Weights of a small autoregressive pixel model.
Model: 6.96M parameters, 16-pixel images, arch transformer_decoder, width 256, layers 8, norm layernorm, activation swiglu.
Training: adamw at rate 0.00094, 8100 steps, batches of 128.
Data: trained on photos with spoken descriptions (Open Images, Localized Narratives), 101725 training examples, 10.2 epochs.
Rows from block 4 of a small autoregressive pixel model, named by matrix and row number. Rows with one number belong to one neuron. Each number is 128 + 32 x the weight over its row's rms, rounded and kept within 0 to 255. All counts start at 0. Numbers have three digits each. After the name is the row's rms in percent of the matrix's.
After each neuron's rows are labels from the 100 images, of 14976, where the neuron reaches its largest size: "strongest on" is what is common among them. Only what is clearly more common there than usual is listed. The data: photos with spoken descriptions (Open Images, Localized Narratives).
# gate: MLP gate (model.blocks.4.mlp.gate.weight, 768x256), inputs 128-255
# fc1: MLP up (model.blocks.4.mlp.fc1.weight, 768x256), inputs 128-255
# fc2: MLP down (model.blocks.4.mlp.fc2.weight, 256x768, transposed), outputs 128-255

gate.416 113:150172154104133149199141166165184150111110153103153173146114123137117119144103099157128099142130160133162154117069148060132115083148110087093124184148152146133145136091168130075158151127131064061106157127124148140068127145098120135142127125168172071109104118168137125103148123184074128132081107170149112123127176126130147117148113138140145167079121165134142087101100126135101119130097
fc1.416 100:086149140115107130110161085161144134148084094125097068148143120116092141135144113128160115132154156099105119141120104144144158084124078100112122113153162148140125105130122137180152223125131090171093095123115081071188124118147154140150111109139112162167154211130206170131116092107147135148080129093111182117109154150137078111138146110124096136147115098132107132133124116098124136077127
fc2.416 103:128141148152115113129129093159136079075160095104135159132115095170088141135082132156123156142164124057117127184082091159189116150105175083099107137068104135183099109100159112162117122069139063130048137076112113113146119135115062145161119174174181118106138085110150136138099129121135135142171134154146172146057146105136109111156084116161107135127116138140115090100049095119140143078123
strongest on: text has "grass"

gate.336 095:143098098113114143124076011094061152227088170129123115121145189067166072110146077132107147080109213112105090124147127151115146152166107115126134165169117117103140196100112168136113120109071122118175151159109141056125148131096145108155148122127073129104174105139205176138124109084150109099123125105128151163108136135150141078210146156137126101156143164124066183091123153119147119115080
fc1.336 091:113142119081188092132135112139151169134129127174108137086127075151118176119105088209067118117128073063142126133097139139154121182130117134116160150067129175165128094091115136158126171122151091208151124150108139105096159134122093168063149115141102160173077173174121133099155095148113093103169107222197162083155128076097138155125090107114095111134095102113117154120153089115063130074164
fc2.336 094:128157119137171111130147072100091166164105151095185113120154120131150117121059178188060075149126187091158125132094156117121159128142138131132102132161213188121109168171092097119109112072099128186136128174072117061126165118207114101158130096112118113098167169134186109141081172156171105139117100128117137136094174158160081092086168117194112112156118136143111160132065140173156148095130
strongest on: text has "table"

gate.338 093:150123107141186111133176123146090078077147126148175115120099097092106171077130025142111156155097084170134097092135160094196135096101116154154114135165153171239054138189145095135092171125155113129184176113165125169144081158125129101099119156172119133139082159160173091100135102142139118109147114197114104157122129130099175136113062130127133135000132103140160086088201131130149143184099
fc1.338 094:140169121117132141167088128145183111151095126146175063142105084119115139134123114170119117099097124204146132122197169183109117209110165168114105141143122131122130133101086169126107117130177092094168050142067121128107141122139159133129100185104106123094160089096144096130139121110081067115158126152124112140130104131074127095082087152120129136119093101156159120129108156141126158130108
fc2.338 090:060114089129123145144124135109116068063111110152103170110102168209029112147142136116115144156114095140103170108124155086092094096056095145112123113129104154116087109073141143113112142111132048151173149121124138147134156156140118137126107187183136176141162065126192141106169118084110122173171135109084155153126145087123105181097200198148101134169107108140128105116183148084108119151098
strongest on: text has "wearing"

gate.274 105:149118162131125048170121102084125177125096113062124159130151173091133134127138092090112190157127143067151133125121112100127092141077115171095158052148109120154125150133100115136145122149099125067119152154123050136115165157115131153209123082145182066110085140173168121056096153164132145079165149180193119142119104119141103131120118127197083151137146093081160124136156114094153151092127
fc1.274 104:125114121123142221157140138107156133086134098109109169082121162155170126129181091096171189181138114151155145086092121109084133164124090158134167131129117093190095103139150133144139083114108083095164163108163122135140099126100111164162101135129064126111079114138164111110126137149128104151090135040122098158114126129143113128063169079184086151078089111114143145139171101146144134138128
fc2.274 110:103137175077093170052113135148131125167151145120122123135114153142131108135114164086119073074139116170143137141087137083103081146127120159112136212113131095154148144110089123104128103129129137179113130082154099130149114103098165083121159139106122147092140146133143115147128134148165141122155202146076082116089093149145117118090081147182142133116153080204151156060126156208174131155162
strongest on: text has "grass"

gate.112 091:147078137136136122142110124127100148096119106124129082153099167119110121140099141122147152119096112154178143101114169156158101058115134151129171127158115067084166121119074140122156167166146136062148162140146119104164081148091150127155133131175208171117104115145114136067136170141121122108117153187087147151163102146154120115087202127177136121114122097180132111141122047139144186135194
fc1.112 089:100117165181106128167095120128096133094171097038153111110069084108166157122134185116122118128078136086141093151144149168107045066169113093094025127137194120113102126099115163093123113159114119111119108104122167099167130142102124122123096167149095125118141124128126181092099093124128193147101201140156172168159134123090105195148198133149170179160104138089089166116176111104105129099153
fc2.112 087:091158121180169126085101174184111094151146142142114155119134105121089135127119112088125231151117111100202162108139157127104141120118095087152067125145113164119129112125094115137102100201079122161155119130154110148160174136137138128116136158131127134171029164114155168098162094178123156101143163157090109113120105078096126113131158084121079069100157067148157099129181122123105172098073
strongest on: text has "wearing"

gate.68 094:112072115110122108148143102147114119156159058155084099135089196140096126130115054181129164115162121117161109076148172160191114134120126115128114140155116059079074141131068066160081101175101156149128144169122182105098122147127120132102124098124241144134095122106163117169066175166099180131111180151112137111075130183129115123083140129170152077114140104105132140162127112110169141116135
fc1.68 102:165111106128121146098120140142171203142115114166124161154148167144087113137164085185144141101133079130153105101111132169139147153120072138129132090126073085107144102086004061178090141128094154130109154153093112143134125125125106186123116137098118145103126166084037116191175146112099105122135111163127097149082076140114144120082138127110128065157117113175096137134166167138107113108170
fc2.68 106:132111132116140137097121093154114092083177128087201153049104083115134144090132157075130116115114149178079093115139118104115149034101109137153113131148206146207190139117184174093123173099158142135145106140155157120202123098100142095145112137102080221114147121180158156133157115128138150123096116150161146111131131144097157104123114121110161112127088110110153138103098143094138100144166
strongest on: text has "table"

gate.171 084:151120159106169134134095075148166135141161128117230103040156117160144131157127163160109129131189079105158137087112103106171119154121068136107143139205133153156163157050142146125086114146155100188135171155116110140125153147128139150168129171128122075119132143123117173056193093102137094147150075134114106165117096123177125111117180105123154146097141123151134148103090096097123065183154
fc1.171 098:121122120128190134068167109107139146150143103118136108111145148130101113112169107163101105134119149100135057173134109121170117108133154120139179109122111163116139161102138042145109161125159156122152108152124201180050113082127177102138139161158121183136148184066112143173095123103110112123142124102107132139158096145076118223067086165103180145131093136136098155075105116149090112198134
fc2.171 089:091105079108092153233140122112094125174160153164200095157153155137102158155157106164117181096162163134132123152098160123119146181125127125101120164125181140118103138093113112136139115075139090135130117074110174125159090173140121135168166185124136106106127104122147087045115157129154169135196078132130072144125107111153123148079171151181151103053080102158135156117146131143175131136104
strongest on: text has "grass"

gate.464 127:112173171121067134198154101128106147177096161132126060155068156087177126121118122197168130123117135114131150150156139115138125155151164109180114098111127129129130144100074115122106109203147106069139073131162080110155110142093154139157127103051133096106148132118133112151152095070153136165120134121152105106149058165146094078132141100159050125176134111189128195122119106127096144080168
fc1.464 105:090113088080134136117189146182133100066098144090136125111138198130139126131099124112122131187092172117230144133120104139117179131083093116132101097152170139091086128153115088181129108140156092164095105134128166159050113116133123100142125155178100154129194110134146145167102173161171161136124177160102127137036169131131190118077204143106132116099070113145137145122107118126167105195150
fc2.464 103:160107130147108149134092147127099115074141063105173147140133076089085094147143141150103204091126053108082077140171129106127169168193074140156174157148184129109121119131161140100109100068101121120116124096165138105134104139204071130123144132176108087171134113144091097113133146151126160140116096078097110181146112122086131098123083169190098142105121165144100136122160098158195168191118
strongest on: text has "wearing"; text has "man"

gate.305 100:123156096153199157173133107133195173122156129141122165165085082130124143077145167148112174077109135143125140141067132130110151125148154133114104131113157151076199162124161156206146133126128125121148144152161152121113174176095102078151115129108092120139071150133155130132157107112104168119127111168122099172135182091176201128081085162070121148157161167149136186128125105195169099176147
fc1.305 097:149060090185121143109136128107114128119143090071147094101123181115142091182090126162166098154110052117167112148162124091114085137122068125157161172167128110147136127112101067094116142092115110101071125053114158119074075094140091130131134152080137151175154159072196141134163166119116140087098047127082153139098142161074168161165152124146157196148112164079166132147104107105173157152129
fc2.305 101:102095108107072150197183078096143117144103180177178133122130164137136153134133102210064143106079119188146119133080132123104093101123062180150118115165140167148111166172102146165109091076142074093141193147099126139149168111235076163089109117125091119109108099109086061141109104103091131120130056163134100145137166091133145094084123162134159104138100124147099129119115111121161109174134
strongest on: text has "table"

gate.303 083:140075107151121118173145150134146119155051108122125137123110107075089090107177066184105210153146066117119137148137129048184115131148125132126167104150131131131084150094091151121125135142153149103118184062149175092114096125094123068180150132143098127134144180189162127153135155161066190087133142183107156146159166124130151164034113108169133145182119089123127109133171093149115127145106
fc1.303 093:098160132100166119154214123147126119137100139195095189125146064125093128107118093091106139134139128168168135152128171084106085114123114134124086090133198100121088158119146138133115170148097126142140105150073113147167148127137144174116124186165155131174113152101084153097147130126121061096183141081142113130127084108089119133123110153125079085100177123154122118129197106161113167089116
fc2.303 088:037122123158153156177175190128068044114137142141122147146086138151131127104160162115128098113118097180112118173162167149095069126120142103084128086074081128134217098101063149098084170126123119183129093099104122137167142127106040125136116147156137104156149092118164160121096134082114140157194129123160132111106108097127117139174111164145165144119187080090093146115157145074116088096135
strongest on: text has "table"

gate.542 101:050149120120123125090095089190100150158142125156134061157149079085193190074176106156092178068098179149149180128203153171150130103142138125115105133126105153164085121128165130184119111177106082133113112091129120147185131139121166128135168143123089214165119192102153104121133084149157123120136110170107109138137046151162147143072130164150151136186113130144127167132109116114103182126100
fc1.542 111:150130111141124077125093148080109144093154124128170071029148113158080128098071139133103148113167118109116136152113196124098103133090136127134124206108131096112127111134184168110128155023158155060134150124137121157145128132172115162109101151095161113077123128135110138100133071188170122129088133101125123147181163160036023087151062061124135086066104144120130123084121140125189112164133
fc2.542 114:129111075155139124106119144159104101108151094146071149144131111175145141116136128115108115154100150183082118130185103169146139160107146088133110033094159127164168131116137109107112131085132132087096184139131139097130164095129103092136101136141113126129140033129144111128065160094120160105143184149142187137103099147148117100062175176051180097176179151133140130089204145119133093102190
strongest on: text has "wearing"

gate.155 072:097157172104081084108133094169143147077117153150082129066102128090175165130142177142110049118130104061116162119139059165094165104142151154107183143124163127142152077146125176128166142121054179143070115080097156102121178135144124164101125137116129128197130162182180149164131144134139133111126123148160102133129114117084050097176141122102140127190140113110105115130134073086062115088171
fc1.155 081:123085163170087140052151115097132099031148108140141242098114110166130133214158123075098152129146105084156136122134102137124133101068102102129120148096090081099131091107167154167099126099118137106088137104138161086060108164092095193145084126127111128165119132118152125148118153167115126139147147166172082114168161126118115126147145125122161145156144133165111093186127026119090102099141
fc2.155 076:142109092161210161109150136133147038114192109124088167084094168111149140170115100134194146111158092154106112139163131081118193088079146152119134143079128044096150166134217128137144099119116167176095104138137181161118098138069122108159078140099086161125147129101111190179114141157120115139135141188149135087071069083115205156131193152119087126154095184129139136130075177159119161111146
strongest on: text has "table"

gate.686 104:143162176147095130093156139110116113081100130157131093092153107164182219130119092125101199109131176140091109114097155112136179085101103064151116150160109140145126089132127116123089130120098112096119154097125110060169145139121189145094124157140175137127100083128156108091061125127154127142151051129139129089130187158123114125117137079162144143102110101115132172144137139075135165092147
fc1.686 101:115175116152122147051073087131118116143142086124141035100153108044125193116087181090129137144117129097129120162150109187107127116131105167098126133124173104114105103149077150128141104161156089186126091099213165149136150089174132116098112082064147133179095148184176125122147092115120127100129156093121107148144139092166134136146113102065080157086088139109067154175103171160147084126145
fc2.686 105:051118100114061138147119098144125088139107161166139154160145119101107065151101114102070126205173104123128171108147152118144076111103100111195144090173048123113122142127104097081148134133132128173133090125080099127052161112190109072131159173070189094101147198099155098093145120144137104184135150125156127116101105121153155088134146201169151158195089129154069125132130134107114126100112
strongest on: text has "grass"; text has "ground"

gate.125 104:158120124176130114099111111164182163104147112098077138147074134130144111082142116113121124149118108162116105134145151176081181119090102153158123152157107094108189121138091153165156066065129142145122120163194130082109155077166120137142079099126109145124106133121129116145096134128114155062126095094173073156119068086179145089100170142148151071222198103076163107118178077136124097149196
fc1.125 104:153135101144157104104103095053122143120146121095142167136143136119161128140140147074140066126127109152144108113101119134056133140173108162114122110151132150122098101094122130163116120108123054084201141080077114180087142136117122140135102141139149120140105124111134141129203147095121077140160160073102159102099111132146106107121159138167113167148118142128114112151099166174178157083125
fc2.125 107:093082148158123099134086106140145151082138077120134099137117098125141140140086124159107138127113103103119160121138142143201097159101101111095108122165081116130147141140105071091105116155160123210089168145117061086106154121139168152113115176109141114130076142152210091098094115176159178135223094159099103173118104096124133146118079163108115140180183124101134177122139103112116100126134
strongest on: text has "table"

gate.650 094:204092170164096057114168163130179148162098134141141152048075082139146187175074136106120179114155131125183078086060137150139163034102148095143131146169132123091133128154130150136128156120122130124143129126119092139156156109115123136118125128139185125188000092135124101112046124107088149149132116155127091113113119142148125172168067096131155099146126106135105133102132121098152177110127
fc1.650 087:091123168102125106135141114116079179126071141126118120085149112118084139174093147174122103125157159163126069104139140162104112114187125084159126116136172166166123154067194141131088130123116169168114125127133151162122113082083103130093156105086187125141130099099150186160134142171122135075184146131098094139121080084141109138184126141081134173182127194148103130113177111110051079118083
fc2.650 087:022133101125164094129129082121159081129157152113084085112101102162070051148045125100109117122129148128103138114168108183189082170106121138137140164092112125119166116112110099138153140094165112108125146081132111138140163090116115083115130105159093124107146083142168102148200184142130118121182175143091076072133111142146113115108082147122169096147199217140141187132105170145128185089112
strongest on: text has "grass"