config = dict(
    model='autoregressive pixel model',
    dataset='photos with spoken descriptions (Open Images, Localized Narratives)',
    train_examples=101725,
    image_size=16,
    horizontal_flip=True,
    levels_per_channel=8,
    vocab_size=513,
    arch='transformer_decoder',
    width=256,
    layers=8,
    norm='layernorm',
    norm_position='sandwich',
    activation='swiglu',
    mlp_ratio=3,
    head_dim=32,
    fused_qkv=True,
    bias='none',
    qk_norm=True,
    parallel_block=False,
    inner_norm=False,
    drop_path=0.15,
    positions='rope',
    tie_embeddings=True,
    init='trunc_normal_002',
    optimizer='adamw',
    lr=0.00094,
    beta1=0.95,
    beta2=0.999,
    eps=1e-08,
    cautious_weight_decay=True,
    steps=8100,
    batch_size=128,
    epochs=10.2,
    lr_schedule='linear',
    final_lr_fraction=0.05,
    warmup_steps=240,
    weight_decay=0.2,
)
Rows from block 2 of a small autoregressive pixel model, named by matrix and row number. Rows with one number belong to one neuron. Each number is 500 + 25 x the weight over its row's rms, rounded and kept within 0 to 999. All counts start at 0. Numbers have three digits each. After the name is the row's rms in percent of the matrix's.
Before each neuron's rows are labels from the 100 images, of 14976, where the neuron reaches its largest size: "top examples" is what is common among them. Only what is clearly more common there than usual is listed. The data: photos with spoken descriptions (Open Images, Localized Narratives).
# gate: MLP gate (model.blocks.2.mlp.gate.weight, 768x256), inputs 0-255
# fc1: MLP up (model.blocks.2.mlp.fc1.weight, 768x256), inputs 0-255
# fc2: MLP down (model.blocks.2.mlp.fc2.weight, 256x768, transposed), outputs 0-255

top examples: text has "sky"; text has "water"
gate.368 094:517524502489475546492491500528517489465456490473498528499526541473507469504521498489512488527518488562504530498495499539559416482504501539508486501481518510474481481505505534499485507507500517500491503505548551499495484534558481519530475474503535502545444509501490467510467499490494478485484563517481531512471506526497522493473531549517467513491497536457484465499483529517546494497515511443523503516523477461521495513550432495507500499494527489444469501529531525485464497495472511492479505501502510499501486526441510467508504506516481484471486446438473480481558505495486483541485479469471520513525531500502489501532505475487483518457495495523525509476490501511518511512523503477493529493505474524490486543478542451489468481509547481509497514473497536508495534507502525
fc1.368 088:563500497470561510444477516475501474523476513510533466500503490517547493476460467544468526513483499490481506511508482483503520514508490532506529526504468539477530487479515483549518511470517483473488473508509513534457500493483493501487520514556488535556503478524509486501485538510514511477500481461481496499515489511505530508509469505487486479507516468445498522510533500484468488472528487490517532475492518547481503516460538487501498495505518500484480481495461513545469522518458543471495578484527472524516444503480502483512483560486523492504490524529526531507492461515513500489560502525533483482468508569470504494530512513469531516489501506525457510490489507505486484495489465538505475509507499527510504474469429459507492470495470539503516497485508485463551479474534527
fc2.368 084:544520493461511502483524499499551465527499523510537506519495482477512493517479460494490510538468474504466517506473508503499541502481486505539519524515515530514526518481520472573505479507490507504479524526491525475518464486494513524511544536479487481469454505488517494518503475500440526488504485476453477514471542472475506478512534510486490503464518515443503508471546482469503479473493465491525473481501496528493469547513472473443491523538498499496487462513509515480458514491543500490516503445515491472503484513474482513570504494485517501482493455501467509494482540479434474474509495523528535513476507526529501504507481521499491486484520534542492516547499525507504495529510486487588436510513545516515500481521472479497485480472549504490464505545494514493526508472532506

top examples: text has "black"; text has "white"
gate.60 115:472518492492502531498532466493527501450582484497486512479499519526485509513548516487528479488511458507437504500508465514496434500506514499509510497502512515502500473525522487488476515508482505486407471498489525554477521479494509509522451432505491525510511505488496501456433515457528563534500568475518567496500507519482516531523495504492487480529536489500523537477504536514491502495537519458498477485478533498484501488506474427490500474510487477490518474505488509494484502514503467470526507520526492491486496484501494495494517485480499504511520504477489494519484530498515509531498519536507500433542535510513500497516502520493495543484496461509538475507469545533488488528507528520447462509518510479511556504541450505517525531482522495517523523488503502488496519487490484
fc1.60 117:476493507513493520497510451506503518489561462507515523519492522498463530531509512510517506484507516500507547520506473453473502485516493435489546505513507499486531526522475521510483528467481509471449567508514466548508482501510527547561506508498482444497481507459505495497500505484500531522509525414474536502519524450483496547485532523440487467517489467517519521503539539515492510492505531447515484521508472512488472504527490506502483539482507479467543507440491525465552500487459484478501491537481489458520541504501463452514555470509483450482505519477519507530513491468477474512494493507497495513479511467497492482465473543487484490475489496499517466471514458506480513525474524504458498513497497502511496504491536502489507496473514490509494511522502549511527518486488479
fc2.60 117:469490497491511537495470549493468487495492493487512493495506513464530508474470495504464512533478458483515516485488541482499503486510519510478522498448518447514520532500509491462476457537495498508499480535481508497526502502506497560473504552521497526494485466458503490500497494492550502472486460553534490488513495496533508492522510508489527502520463521497491528519521516554505487533468500567506497530476511476466498458512525497497532560532486491530486535476492484483490481472489510503461448542463492491498499490492488502515524473543475521518519492500503510422465505466535502538496507477478439523539503438537474514519511504470501526507503478473491499475490489481479500546520465548521495510546469491507451535488509515460482475525571488521481518517493501521503506499460495

top examples: text has "black"; text has "white"
gate.462 083:463483506513505506510532533503501553479536485527486488501525483483515506534480482510506501495534503478552445493475470511492564470493506557489530510495452486515528480498496506510495543479514499486444495502507474448488501490469546516474523481517504463468453470541503482538525505504483511490475505505496493525501427505438515495491486501520478544455507462495518496469470537502478503529536521508499464487494515493505518433493492539489485514473507480524468502502471493485530475491482466477489470542426481517488536508512489520502492530503520525519491505527533512500515528465538510507508472501481518514510495453491488421474530535457480513466483494489493516499523475531466479481519503536491489510505484468519497466495508517527543496499448500515498490504493551489516499480471459
fc1.462 084:510465522483486499479469516458488525482519459508517504511480487465541525538470491518527495487525512505477506513434488453515516543502485473488534468515510479511523505453484453467498495485493523457525502513533527517461529509511475531514488506521517476462528519534545466474521477484496514520476504473467464519526513549463514539496490491453479529494484524486482504510492442494498477506502474534498468507546517508489518506486527492525555477481554494502493434481493521506501515593503500483541483510472489492492481516512501490535488508489475498498494510529503491457462477469506510518463475492479493483537502485481489504511536469511477509443477503454517486517510505481495507499497532489441547514502490495496473499508515496499559445486462532510490538526487560511514477499517518
fc2.462 080:502507501482452501515518529466534460500512487507465526558487535511555528535479515504567523496454508508523480512470484499555505542514530488500510511541542498474485485500449509525490496507481500480501490536512485482445503523513478477455530499492483458489516505480491524513512494472511516484505491506513511515449490529531497518506485508522490495500464506433480475496462497430515473546479500531478490510496483511504535518484476508490517475524467479538504510525490498460485502510503502513482518508495518524512495512483498487520453553521490504530458490542486482464531508510516524490510456467412502491524450510519510525454527486499507486528525471524534486492515497517495494535499554443468511496492503528521473528473507495521498470491493512516477513534507515461479522477448545

top examples: text has "table"
gate.126 073:529472456461485498524452458508496544501486472502476474499539513499410501495516477483461507512504514511433505523506508491475508494521493512512485471499535531466513514536486521457521449509512477510522527512486500508531580492475485468508470525474516525519481504505499536498498529508557446518471480516432517519532492502500459516525483484482497476508525514534467466536524491509492479488514497481499500487500471448473462478512454504506493526456501508518488497532518487490517480482511488500530468494504495489491479501498518476521481481505534490520508528465501518515594521507537508515517509490519502496463508480538505454491493508504461491481497482496496512522511502472474519519502508549497509448535468469509504538512534535507500519537533520483514464513435494496489513478502460
fc1.126 072:512465486496449512524488456499498572505481523499476479495503528544487531512499506498505516500538498479476511470470505471517472500485475465470509483519493494484513537499527513492509476484516471509498569496512483521511566475493508511440490472477504512515502494461498480508556508518532520516494482476490544463519509523520503515542510524481487519480502515483473482498463499478521476517486459506519535517493446480464518489481476509515466451535495522509472530560495487502487518445543511471479500496513507472499521505528488529501496466445532524481527533483513505482527498510482514475470494531490493465471529491487449496492507512429484463500513450557498460523459490496522505508509474495472541493517519502526486484507535529459464547499525492502495458496475524534522493461485453
fc2.126 070:514454495493525483457472461516503510514449528467486441494472498505515533502525499520512495502517502485473520477524478455526498508500507541471461533483537482418523481538501503500519525471503495472553546511518515518497501489529489484475491526475546525519526531516523507488486515473496450506526488509485513512508503505558476525505511494556488519497484464480507481517509547508505511458459540482423501468503485505451515513499500505505465493475475478490555515493530513486467495502442476526509488550504455514501477479500510500454495544524493524446494494522529530513503488531464516464511474498507493512471472495486504518502524501483491490514501521516495521528536501497514549546506537511444511525506508497511496511497488516507516514483477520502512448574503482482512508510464463

top examples: text has "black"
gate.33 102:515466507537487489474505469499512482476512483495479524512513507523492517523476492550497505491488498545459504520473498472468496455471443468531518495464527458480563519501462507494495505465508463463456570514506509495524529545466512492500492530499520526472522502521509506512508485506512520516512463476556526518459477502534547538490518512536499486480511504491533550495516515493464499514483462517492484454518508498515517451474479478551481493492503495526469509501484491488543525504478521535492491526451475514551508493508481543503536489540505550496530509495553507522479468506499478485481486449503442483492487512482481548501516563466477492494511495471499490555476479498485492510501526462481487517487516534505496466473490478494473481517517467499475472501504503521522545544469517
fc1.33 103:508526471525486539473512517523512501507518498493543518559455471469486476517525499481506478504464540520517490471480501492498521470486480534456476477532429522493528537507483485469474516489510489546487540498509440514514531486483476504513499444490517476488505474532520499490552457514474488534507469539490514533499504475528514483497486493499528514500543502534496506475500496515486529527484508496516506518495546503473523543508513515504495484480520490528521477525508408531496540495500536483531445483475471500512483519494500524519497482486507478475487498485458527475479502470546527461492498494521481560500497481514533521487507506521541534478506432510503525464471482490469501498492472534550513488485470477530496486507484499468443546457486551509500505488499466530494518484494503
fc2.33 104:464507472531523476483497526487542489509473545482532510473508512480553470490492528495491486453462540525518512476483459507506486510482520494549517523502490536520542513533469512484469563509470498517474480501506479465493461527506496521520515449480491521511515488529463452472549509491507490506519510525481522460479521525513483513500493512556502542504508516453494500509489490511488506477491517516505518508473531537480483511545494487498528447504558488492497482497487454495481497531523532508548493462471499488509492505494517472515498481509509456491524550485443465519487514547490490485526485517544555442524500503503522477500472481499518509513516489506514473465520473511470481505532487462491487495488487469523471487488458506549506487495511512486539535501481531418481474449500534

top examples: text has "sky"; text has "trees"; text has "buildings"
gate.464 071:504522489482513474524484501515540493535543494514478499450505457469461510475464511489528487469480485533546517512505488460509473497479491497516512496500485530491469516514478537542527507509479495494500476491515473521471540500504520526505453501477488492486488543481512490474480507468474501500470517418508480491503486483488509550503508481503534501530527482491525539464549521489528524472493486497514535489519525493550510518539514487478515480505529493498457513496519506513495512517453448530476445488494505490455522534508520507505489481573491513523460532525489469492568503551515478505498481468520529518485523481486470525530551495471504538531501481467516537456445456513485489509509496461523476539518530471510482476497486493538457491509556503496499514517523481509477496533470523
fc1.464 084:502476490476502523507490515457510520441441513478450532544477512516529507514492474474486554528504481466495531509495529508463503503509510491485543490484507461536538500483494495454536483505496498496528506473451498515528489504471524471485508512514479518506532493494510514466537530511494472507507470553504512507508523532546475445458523479492481523525507476467481518540468463548442470538494505548512460504484504521513487528491489474500501493537482519514525502526525507488506493526471549499508508498492504480544527503493446524510517516466463474521541469515492504501508492463501550496522519496524506519494517521528473481525472498517475438515524528512449428514499451479501499505481501494472505507524508500499478512445485472511511506489516502492540485505507498484492540443563507
fc2.464 086:504479477471479510465485474460510526530523524506497476522502449509504466500485481494447459501493474492468492511474490499468512487486481486492487487485522500512443514477550468525490494530500471525520482471488480450485516478512509502545506470456510479487504469498472507490511545491533511496510507509465509495528503460499488512513504487448499489468499531524526496502502514532477509494531477530510478499484446524469509477504502528498449517491500514489507482473491508509500528466528506515524486496516506462475520456457521451517511482422479488499516470509542512520579514481548521490506472528560513500483571516501474522490468502520478522506546481518521469546513468506505522448523499533541540489491513478520486452520473510496494547482502479482467484509516499468480525464540548

top examples: text has "table"
gate.5 115:527510503526486510465496527498520500496518484504519492462507506502497490516514526497487544511485487498491479516493507507519484517501521450541473512468441493542515511549502491498502545532538535478534547486471490513552508487520501505474482531488506479503496530481512515510520489501514488471531487510527508442506550466526450527502545501527504527513497470542525551499472475537500526481406528471471506481462511490494486501528552485502489463500451506537489540525499487520462499482470479472539505505492504494551533485505486539497497514498481531477507522515502468515530488485478481485485490480469476498490493493505505512589517473490506501495478531499500463528485486487514518527510514488487469471532531497505463453454514545481495483538470526472475565517495517460503494511481539
fc1.5 120:473517453500526488515523508511457450449502492470499533514479480513510530481464489476507480491473461540519490465514505515509492493558503540467544540498510547539479523526548512454499508476487514525491467512500531514478499514482532496523533499505495519481477484510518457477482488534502514519503512505477499479487472564484494477425495516482509450492501492508518525488517563489543490515537424443478518526525511528524517500507471427491500520517536464501493489496461500472504505530545514501501522485513487494506480546523497492516519473476533501510479496484507502453466501523510519516450504513523520506521481487529499500439500500538479466524551474512468559501485489532487510485516481531548484512499511520463527536502503490495491498494504511506523502495475498513478508530481484
fc2.5 119:507472509504484475478489523499509555509494542518490521523481483496433523476485521504486525504495499485485482508480501493511506508509486528520527518533491501454492503478479536495524524493513519511453468541498486466550470525499526521445531529503534495523486499501452435489522511520480551511483482502501467478506476522490499491522521506518493475496520519464508501498559490493513460548506532495501542482521533511476544535520502512474485480520479502476488458492502484508493511500505512455531471486565524544470537493499496510497524477494495515503517482512523511488496539529455519529505490489511472503561474488483561461493518471483504497479489474463511476479491548550471480494508503436497494488475468504468467416510489550512537462506497480509527485500463506469531530516507532